Weights of a small self-supervised image encoder.
Data: 155796 training examples, 11.0 epochs.
Rows from block 2, named by matrix and row number. Each number is 128 + 24 x the weight over its row's rms, rounded and kept within 0 to 255. All counts start at 0. Numbers have three digits each. After the name is the row's rms in percent of the matrix's.
# convs0: reduce pointwise conv (model.blocks.2.convs.0.weight, 72x192x1x1), inputs 128-191
convs0.0 114:099128118108128128128158128128108128102107128128128083128128128100128123128128098110193128111105119128155128128113105087128128108101111112128128182106111096074164128128128113128100181128128095
convs0.1 105:128128141074066128128128128118128128128128076151128173128128104102157128103103081147128073145128105128082128130146088128128162169184128128146128097123128211128094128135120128128115157093119125
convs0.2 102:162126128128111082128128067128135107128150106128090142128162109128128085150128128128128128115198128128128128168169128071128128150103105128096112085128125128104166104095105128080128128085089109
convs0.3 098:128128102128204128128128128084128117124128081093165128128077174103092114070148128128128169155086061089128166128085128093128128128182128081147128142084128105128128128128128128137128080105082128
convs0.4 105:128128128159163158128094109128128091096100128128128073173138090155077128117089112128086128128128096097104128164128134128128101128128128128128128091128092128128137175128124128126151128100084128
convs0.5 097:105128092128149060128128077129155128128128128076128193098124092128146128167128128122065128128150128128075169064080128153128092128102130164140128135165058112128128128079096051128128128128128128
convs0.6 096:132090128150128127140128128128128117108133128128090082128128178128128144128163176128150128128152163128211105145128128074117087071128135128061128128128203128102137119128128128086128141128128054
convs0.7 098:128092128128128128128175128128167128128117128112104128192174116100128128128152128128128153128088107126128128128099128099080116137138104104128170128108128198091128128128128128128128127128090144
convs0.8 095:128128128088128128079094128128175128128098128066106092128128070113128128117128106128075128128128128096110128146128100128109102128128100128074128128110128167095128100128088092104128122106128128
convs0.9 112:096154128092128128128126167128158128128111122128128118128128116091128131169169117110100128128101127078163128162104115128073128130096102178128128106155128128128104174094113129109128163128128128
convs0.10 095:162128152165126152103077128127171132095102128118056055128162128086082110117123128128123128170126128128128128164111099145128100128149100156086107081110116161093128128168081128096128128100128084
convs0.11 102:125128128110147128098128128115128087128103118112128103128095142128081100128128096128128128128095113128095097128099128128105117103159093129128163165128128128113128174128128128109166117128110111
convs0.12 098:063128128098128128128128096107076128103128128128149150133139128128107128143100128098238118155128090143164213089102101084092128128128104128153168128173128128070128091143128104121128128101116102
convs0.13 098:094141128107118128128176049128128128128136104128128081134128093128090128186147128155128103188099128128167128128128096089085128172143126074128179128102174147083094128087128167128102128128128128
convs0.14 097:089128087100089128128128107128128128128106128101128128128148058110085128128128161128128106128090110128128129128128098126098128128135128100128128090076090128106128128128128128116128128128128128
convs0.15 091:098142128128112128104128088114128128128128128128118165128126128128128128128109093102201081129149128153128157128128085128064128128126102128111128128128128128128128128095128114100128128089063104
convs0.16 106:112104139108128128128108126128106128167083128123097128154128128128128128128119158150128108128128148105165128091172128128128113128104128128148128087128142128128087114128110163128105128137151170
convs0.17 096:128140128128181098128128128130128106128128128128128128086045181128174128145153128128129128128158128128128128117107128128150157128073171128147128165128130128128128097128128128147128091128171128
convs0.18 104:128089128128091128128082128166128128128128162150128077128128057128128128096095128113074100130128128128105128128106128128105128063155128167128117059128128095142128128163086128097141128109128101
convs0.19 097:128095128163128150131128081128128080156120128128153148128168128128111102099113087145128128128146143102123154128128128128128150128139128128128128074088128158128078128114185149128128106128128134
convs0.20 110:128142088104163128113196128128152152108128118055128074125077128116128106084145133116077128120128088124128128089085098128128085128134128105128098128078107106128128108176089148128128128128128111
convs0.21 110:090086111121146128128110075097093104099082128129163098128101128107122128099128105109195154128078105128128128112085128122092115128092091128169128128128106082101158128128086157128128113128128128
convs0.22 103:075128135128148128081108125109117100128152195128169128128128128128128128128082122099128123128128144128181174128128123128122128104128121140128172128128128130128128118128160087116128094100095090
convs0.23 109:125128134097128128128065117128106150128102128128115128147096128136105128107101128165128128088139167125162128076166101121128128089079114096153128138100128093128142107128128128126081128128128128
convs0.24 108:128104128109098102106128128128115132110128144081128099128128087095128128083141128180128128128066092128128085128128101098074116142146081128128128128112128210085128113128095177104108128157128128
convs0.25 106:128128108102128128128128103128112114128134128098128143128080136128087085084079092105128115179128081128106145155121108128128128128128126128155128099128080128128128111133128104128174123113128128
convs0.26 101:128098138128128128144128093128128128128128109128071128103128096092128128128094128077128074128128132128191189128128121112120128091128099128106071141128128128100128086183104128095128128128128111
convs0.27 100:098099128128055104128094128128128128128118176143128128148180128107128128128128128128171128128128139128128128142210128128108128128128100164098128067128096128083128134146128128087153159128128115
convs0.28 096:128128128128128132142128128110128117128080128128170104140128164128077111128090128128128128128128069096128063180128128128128128128128128128128095128101128125098128128090128143102128128090096128
convs0.29 106:128128128104169099100088128128114128156128128094145182144149090128128126108128128145082128128128128128065177101128151153181149192128128128180128128134071128135075128128103105154128128128101128
convs0.30 097:072121102128122146128087087108126081128175128088128128136128128128070081128111070128078128165105053128128154104128090128128128149135114128128130128142145122098128128128128092128128105096081143
convs0.31 101:072148114128128161149128128091068089128128073128142146128128162128100131126128128128128140128128102105128128126173128102128153179128128048138110143128167128140128128067128128128128128101096128
convs0.32 109:128128128128085155181128092128128085128128095097128103057138090155128128146161128156153128166176128081128157167128176128128136128128171128128128128143145128100128128128128128128128188084128114
convs0.33 095:128128108093157128128087144128128128095093069128128128078089103097108128128074151128128128128128134128128128089092128128101062128128060128128128128128128128126128128175087128128164128128128128
convs0.34 096:108092119104085128088128127128128082128094128117128128128166099128128128121128108124128128128128128128128171128128133127083126150128128165086146128128125159125128166128083096105128128087092128
convs0.35 101:083128128097128128107128120088118082100150098128126128101090128093078086128128103158105128178128108085113128128092152128118128134107128128142135124128118128128128128136073105128228128101080128
convs0.36 104:128180168128128149154128128128128163128116120128128063101128135128107158140128189105128125130128128092128128140085128128166128115128128128162084139153104128128146128133128128128128128159139097
convs0.37 103:128128128111145128087136128093117128109128128128128089135079080098101128061128128124098146128120128088128126128128128056109103128128128128118128128128102128102128143128128128128159084108087076
convs0.38 097:128165157115085074128074128171128165128128089128128156128128102128159157158128128128154105132176159128128128157128120103105140163128128138077085132149128104117128128128128128118128201112128128
convs0.39 084:128161128128128153094118128079128074128128128176128128128128128128128064121084128128113128167128151128148128161128106128128128128128128128081093105128128092128128128128128128070158169050105139
convs0.40 103:143128128205128119128148128128128099096128128128146112182128161165067128094064128128128199110128111128128104128168128128128128114148160128128128128113147128128146128128168128128128128106128125
convs0.41 101:121087128128109171108128128128116079128128090175142128128128179106128128099128128082128128147100128091077128128107128128128173086128100128128128164189128128169128128128128115128202096128128128
convs0.42 094:128104128078128128096148128128128128128079132128115128165182128089128091098124101128172147128104128172128128128097128128095128114128128104077128115093128128128128133128111128175128107128128145
convs0.43 090:128128128128146128121128071104116118091128099167128128128128164117117110128096104128184115093128162128128163144128128128128128128128115088163168186095128204128131094148128128128128107128103096
convs0.44 098:128136156128144128077128174115128128111128143128131114128128128128128113069128121128142128110110101128110077128128128083128128128128128128091105128128128128128099126128128128102098128096100128
convs0.45 102:128128128128128161128128128155128128128128128107152084128128155128126128130188166128183128128128128128168128156128128097142160076128128128128084183128154128128128113128128179128128157093128082
convs0.46 097:128168140128128102128110128128128117085128128161128162096128106092173105154128128112128080154140128164204115108147065128128128128128128159084128128159128111128128128128128128084128128127156157
convs0.47 102:158128103150155157099128128128128170128092056128128128146188128128097128128145174128152128139115097128132168139128128128128128194101100099178128205089118128108097128128128099128128128128102128
convs0.48 102:106185174128106128097063114128128128128190128074128168128177077128128128128128111128078128128128128175128131128128128128128128150167147128102068128128126177128052093128122128128122128105122128
convs0.49 088:166083133166128148159059128128128110109128128105128128128128159112097128128128162128128187181128128080203128128155123107167119128156128122113125128128153128141101128138106168120128080104128086
convs0.50 093:128128128128079091199133098132128128121128128144128162113128128128141128184083128128171128190128154128098128128204147098160156128087111161126157126128128128086128108113128165128128156111157057
convs0.51 099:128128097128116116143095128164128145128098118128118128130152128128127128083091128128062128140128108128169128128128185128128102109116118128099128112111085128080073128162128128128128165128148151
convs0.52 106:128128128105177128107107128128128128093096128128128045148128188128104138108178146128128149093066128128128075128118128128128142099128111087136094180103128128105128128160128128128097102152128160
convs0.53 097:128172128120128128128128128128128138128128078128128107128128153121096145094136128128128128128095102128142080084107128082110178199128128084128114146128159128154125128104128128105107128107093128
convs0.54 092:092108128128128128071128128090128128128110128128128086128128128128099128128071104128169148169112128159175172118128102119121128128085090079128150182128109128128128108128128080128128128120099128
convs0.55 105:128139118082094163128102128128103128112128118083128110128075128112060128128108128128128128128128150128128071160128072116090128128128090100109109136099128146128128102128099128095128128128128128
convs0.56 106:085157128105147128128159098115106101097136128099128128128153128101128081158164111128128128128082082128091128128087095118070128128135096128128128128128128128128128128089126128101128092128089128
convs0.57 100:083128128128164150128186086079101128062169140193128157145146130087128128120128128128168098153129128150140128128173128128128128128112128128163094191172155128128128128099128128128128128099120101
convs0.58 094:165128128128128128105112179109135128089100086128128107166086128089128128069099158128044145161103069128127128128105143128142111108128128107150128128128092128145144128161128127128155074128084157
convs0.59 098:207128109150128128128104161128128128128090128139128128128128128153081106128044163128128131128128128128133128128128128128128128128128128128128111128067128128121128153166075187128132128128140128
convs0.60 097:128097149107087150175131090154128128097128128128128100128131112152124122171128140189162074196146128128140128128128128128128128110128128151088103128128128163128100107092111151061085160104128128
convs0.61 096:128128124121162161083128177080128088092128154128128128128128154128134085080170101075128164128100128128172128128128128080122143128128128080128128160158128128128128100128128128109128087128099128
convs0.62 101:128158099128177128128188157144128128109117128128128128144111128128141128128161128061128128080105128128115152128128128128136128128100153128185106176154135115128169128104122163168114096139153128
convs0.63 099:153172103128128128100128128168159187094128128096128128128197128128150182094164166128083158128106093128180188128081128101128128214128128120112111128128128128128116128128104128128114082128128128
convs0.64 102:143098128128094161101112128128107128128128128128128094128148128128090128128128110128094128150135152141128099128128139128128145070164128128109069101128141128164128128128164128074128128095092171
convs0.65 100:088071128115093135107128146128106135128093087141128128128078128128110154167128128123128128177095129128101128128128084128082128106150081137154128152144149128172141128152156140096213128126128128
convs0.66 104:128128128134128158148128085128128161178112128128128083128101128128128128124128157128128073151190128128139128128098128181128162128115128156185115152128128101128112128128148128160128105128157174
convs0.67 085:114116070106128093128128128128123134128128128092119150094128077093128138128133128174072128158082102128128128128128128128128091128128128128128146128092081128086101133128107091128128167128128128
convs0.68 102:119128128128112128097128128128128118128184128128128128149171128092094108128128083121101128128080128128111089128128079075097136128203094128128183128094128128128106096128128128128126128085104102
convs0.69 102:116088101114128128128128128104128128102083128128128068128144107083127128110105128117128138189096128128143128128060128128105068107159128098144111128128128180115128128128111128107128091096111095
convs0.70 090:068128128082125128128128128128056128094128128124152128128112132128095145108128128128121128128128128173158211069128131128128128128128128090128167128128128128128128066128112116128168090128128128
convs0.71 102:085128119060128128128112128128090162128100169128130118096128128128128128128128128128128128148128128162177148098106094089103128128128128124150128158093168147128158096192128128128128169128128128