config = dict(
    arch='resnet_bottleneck',
    weight_decay=0.0,
    adamw_weight_decay_other_params=0,
)
Rows from block 3 of a small self-supervised image encoder, named by matrix and row number. Rows with one number belong to one channel. Each number is 500 + 50 x the weight over its row's rms, rounded and kept within 0 to 999. All counts start at 0. Numbers have three digits each. After the name is the row's rms in percent of the matrix's.
Before each channel's rows are labels from the 100 images, of 14848, where the channel reaches its highest value: "patch colour" is the nearest of a few named colours to the mean colour under the peak. Only what is clearly more common there than usual is listed. The data: photos of plants, animals and fungi (iNaturalist). In brackets: how many of the 100.
# convs1: 3x3 conv (model.blocks.3.convs.1.weight, 72x72x3x3, each kernel summed), inputs 0-71
# convs2: expand pointwise conv (model.blocks.3.convs.2.weight, 288x72x1x1, transposed), outputs 0-143

patch colour: white (35)
convs1.30 082:482528515615502540508506569511517489507480588537514520470554624532514510477602535525563530417600462476558539455503475502399565462592470466634505563531463571563449524475550549496554561532526488491478525506502511573513
convs2.30 091:433500473500536489500506566500447500511509556522500500594500562500528500500500500500434424542500500500495529500500525451500434500500500500577444500479500500500500500472500500400545418500405527424431500421500500500500500577456500500605533458456377426559500512500563500500500500500500423500394414431500500560598500614436472500469500500417500613551500500626500525500582500546407500426477500586500500475500432641500500500428466448464500

patch colour: white (44)
convs1.1 087:551460454448475631541472445485442459500436464590518596491570406567547478488508532526511572454412452537438580492524481614524520515485526416468549473464527498505434551434492489521491511416391473475491501517485476462445
convs2.1 101:500503500500566500447496500500500451435500500500425596500500500500500500477500500500529500500490460361500492411602500450457500533500538501500500447500500424418500500500467363554446507433420404583500423398398442494593500554500596403375560450553537500415470500500487408500476425460468500500457500500500500659424500417500425500473500385393500500389500500500500500455500500438500511575456500431500500554525425500500449597511500511554500

patch colour: brown (61)
convs1.54 091:532561503521527504449510482493531503480491553478516367527490573556538500441632462453457477414556504464445517350557386449486543440520461533521481529559520474490559595524504433478486575461513467511527486412539473468526
convs2.54 106:500442500638455554500500452500500500399446500500453589654500604500500500467500627456500459500500500500500467500500430500445500600489500500551575500500480436433500500500500500500500500500410453500500501500466480500478603500500500500500500500470492471561500497571500449570426500500500430555500500441500550500441474445500509477555478554500443500415500481500468545500629500541500500541500650471477410500563415500366445500500500500500500

patch colour: black (45)
convs1.5 091:556537520560574531498478488449490559533575470491457454528414529462482611447545443480492566426558490481500494477450457540513547418486564565582386455482495557469486587572480425501555580551567501466477566459553486548455
convs2.5 094:500500470574527500500514500560584500534441415500563446500500612556500524550500529553412418467544500476500472527500500500500418500456500500500500500526500624574500656528500506500538426500500500566500417500500457500500549361569611500500602500500500500500500500622570500500591500474621500500454500368471588465437500444500500558570500500500560500637454500500500500500500500500503500451461500500564500453500500500500500500500500500500463

patch colour: pink (29)
convs1.47 123:387492538453579466481521520545490501435446515527463501498541529479456563559530427430469521504522510559479431460549518542593527526445671569504476532523498465573546504582455475506365454539450474500554549541493453528522
convs2.47 111:500469500500440460413500600577500564500517500500625484520500593500439500408442500528433425500500500492532467500500500500500500500525454500382500536529500500500522500432447500396533437500366566428500500537526469443500500470500601500500500460500527555519468509474500596458500489500438451500434500437456500500500500500500479494500595500411465439444500478500500456444500416500500500500500500569552543500529500500437456600455500500534500

patch colour: black (26)
convs1.14 091:508520479469467343484503489506519507492476442500391423558464497446548474472434414448410515485414473398522585508548540385558445497500491449445527485435492466436496533457468456530485481453420557480504435473441468501492
convs2.14 085:500500586409452544500500616500500500600570638500500537500435462352500447428566500549420500500486500500455402585500500624500500500500426555502621500414500436500500431411500555461500500500500535535500676500500507500455500500437500500401555500500548500500500500441461550500500540500563664500565500500577500500500555537500585500558597500500447500500411589576500551687500487576457578500468500500500500601500500551423500481500535567500500

patch colour: white (25)
convs1.64 099:591531464517505478621476554524463530509460531494420466482458542550448458471538533574400572512580503507444498478562495477564574496498507533519423633511611550515508511506506546476560618506508455525477516433496530500593
convs2.64 107:483500500500500393500434500399500500500500400500499500518500500468586460500500500447438451500556500468406500500402441564581430500500561450386446462500579500474504500500547500500565566500500500500500461406468475602500500529500440500500553500527475500500400504451480500500500604500555500500483401490500500554542500500636504539500500493500629457536434500603500559418500500500440500470587399552500500427500543500568556500500500500392500

patch colour: brown (51); black (41)
convs1.35 080:452508458528523495395502502470377405442468458594458498458512537524502498520554530497502561495413490473534494463424461511479486502444431451497561507472543422392471564450462506456486445371424468449562511535420449456486
convs2.35 088:600500500500551420452500500500623500608482500514500500436585456500500425500396500500564422541546500614460453560500451500500550500438543500500533441500428384500500541500500515500500561500618500500592464500569500619503447500610500500500500413564500498500500564600561500500444500500500500500523500500558650593435500500616416581606448500500456540435405500500463537500614456459391436500554564464500489545500478500566600500512579547602500

patch colour: white (42)
convs1.69 085:535527428509515550426569465466535400543525469486512564414542494550473492475352545562485490456534453505463601474473476551482514508524452556496528448487532468429568479455532459463515491550444368518374524481440459467487
convs2.69 114:500500500458500566411560500597500466430500471569456500567463500500500419500500565508500500464565567483500500500533456500500500500404351500500398500598500449518500500500389500500684470500440461500500428584420523500470429500580500500500521500620500538500500481500500530500415500525500487500581430500500500500457500500500500500500434500574500458500500500500370568389500415500500549500556500571393424442570500500525447500395500500363542

patch colour: white (42)
convs1.38 078:492488565516488532519511420557555498514494499530452464552498504579524526476452435490445427439476423458447558465405407499541441515536510452510406426432477483387439466443417405467475507509485423425423481487533457443465
convs2.38 097:543500500500584544454500312500520455500513500570476500500569500500500562500522500509500500466536500500393553500500532500500427500500500500500506500500440561629500600512500500500500541500500500589500571500500491534568616500439500533500500553567500527500442500500500500414500500423550547554500500502500525514569554529511591506500500477500500549569500541500691500642500539500500420676500500500500500483568443500500475500578471500500396

patch colour: black (37)
convs1.42 126:480527661547529504540521517507532518553510491498441524611481532457555413454449444499481492488509544471547511372638534470491484533548525479492464490512506550498550480557494483517537531485452482461608577473619556564507
convs2.42 094:425500500589500472458500500472500613570500494500389500461500500462500500500454579471500500693500500541453500527433500500500500496474500500437602500398500500500533578432500500533500575500549601422585541478500500596486512402500500500440489480462776464552500500404500500500500514500425557438500500421500500500463577500500500500454500500500500500453500500500410498500574500500540481500529500500500537500500563500500545554551560450591500

patch colour: black (28)
convs1.24 082:575536518535454553528460442523493465503536550563474462485515529444614461433499435488548399491502539535519578438527522549433465522551480431448484492470556626483517482527468505573621565483431517485615562520532563492501
convs2.24 095:399500500422500500644599500413427500500500500500449562500500400500500500431604500552443534577500398500500520502500500614444500510500446500500534547433454475583500500500500538500450500500500686510447500500500450500500410556403500500500386500417573455643590558413500500441620500500500500468500500562500602500500500500476531467424500436500500500465500500500500389500500441523500536449500500500424500500500465500500446500500500500500583

patch colour: brown (50)
convs1.0 102:473491524529431555424461477521473492481502487456506513533574414516532502442446477497532401500494471486493565521544462510498456584504447470536515381450460560422490486525457486493501484374437478474692565458542434522485
convs2.0 102:500487559533500397450376500477500600576616500500437464500500473475426500400626500500555500556500349431462447441449500500520423422500500500454574500457444402569500500410500491500500500500495481448453451419545500500500517492404328500589500500500562500556500416448500500500435500500500547450500491500610553500473500451500388447500451500479494462500450532487432500500394488500500500559558500384463474577391500500500500500500463468418420

patch colour: brown (60); black (25)
convs1.3 080:417524462617525472586516465452485572553592566467497512528508540528485522543462470546406572480543564502601476472467566417513539460465470490519435502440480503418356542483458543498563563463459527463555498536544470501527
convs2.3 094:500500500500564575500437500500599500500500571401590579571500447463500443500500500500500500500422500578500500514419530500595537610413457562500532500500500539500588638500578466500618500456500500468426500500500613536500500380443500508500445500448500538408542645571327500500401495563466564500500500500553500500478500550500500500500500500437579500365558500500500509500548387500500500500500586500404500500500500500554500500500524557500500

patch colour: brown (60)
convs1.2 107:490549517508550498471543606544458547516488536534398452482524559549454461475482521447431615370565389486521443542552554517482545481492477503542541603497572517495529501502408517551567558521562491470445501510518535559573
convs2.2 098:366500500459500557435530500500533500500500576444503500605500453491492471556443500500463500500440563500465525500405500421500389567500418571500500500464584500538546612500587509500500610500532500500448356434533500468500455418500500469500500495500473469500560500500551500547500500500401500500500349494500402500500500500500348500555500456500500585586632500500500448500559500582443500500545609551500500500449447573500500572452545500393500

patch colour: white (36); pink (28)
convs1.67 082:576526471473557571504524485451471479507466515536582505497452480562472407401495607636408492485453560504500506601471502529465427483501494544539507514495482449457495571453488444522563403461440463433456422433462517523542
convs2.67 098:500500546417533484500500591500500500500500500500577433500551500500500586500526500640500500500500534457539500552592527525464607416500477500473500500500500496359500446466500500541388401500420500627449495500600544500500407500500539500439411500508500500528500492500500603500426500532500500469500629526500456413500421500436435500422454560470500500432531480372500467500500500500500500442452500557559500500449500500500500500428427451500500

patch colour: black (25)
convs1.58 106:525522455479482524595449469537548503510523527443495413515457547514530613502408482482444471367540482593461511484425493483544534422449589545530507455524459532539545486518492441549495568475644536438437507529474455507556
convs2.58 096:542560500364500500500575583500605500533500500550410518546619520573500545500640500608500500500466450566500448414387500500500500500500500500500500613627500540500453500500500500500500500500500500429500500500500500609500500500500500500500530500500346500500500468500523500422444500564639500554500500500444500500532500566500500500618500500560500500500528500455500500500500481618368500414555500478585500409500480500500500500500500500500500

patch colour: black (54)
convs1.41 104:415549468618485565452506509538534536551555544464440421508459517500470508594542388398505526493549572496499517446532523515510547438426427429412547561521471405484500508493498485467466437501496530491478621445509468540460
convs2.41 090:405500500500500500540500500500453500500500408540500442530500404500500557500500556454500500421500619500428422523455401500604500576423418500423451500410500431543500584537464500500500500542500500500590451535500433563500464500549500500565500500500500399500689452515500500623646500381525500500578500582533500462500539516428500530500500545584500500500575500500401440466500500517500508489582500405534500420500500500500500500500571482476500

patch colour: pink (31)
convs1.28 102:575477434533470470527406500441506487523543468520438490511451424433505506511469591486515496482466460504387373527514501564495487442576521424516484443550456464512448458527426502397578460605496450551536579428499554500508
convs2.28 098:527518500558481546426517500500510500500500500500514475500618613500500517500500562500500500500546527483500500514500500500500500500439500500500548531500403500500405500500500487597512440615535500500500480500500529500500543521500500670648500500500500621500335500500523500493462581610500500455460485500500406579455500500613500500439613431470449500500546500634500500500500556572500500500500526504500500500378405500500500548433500551500585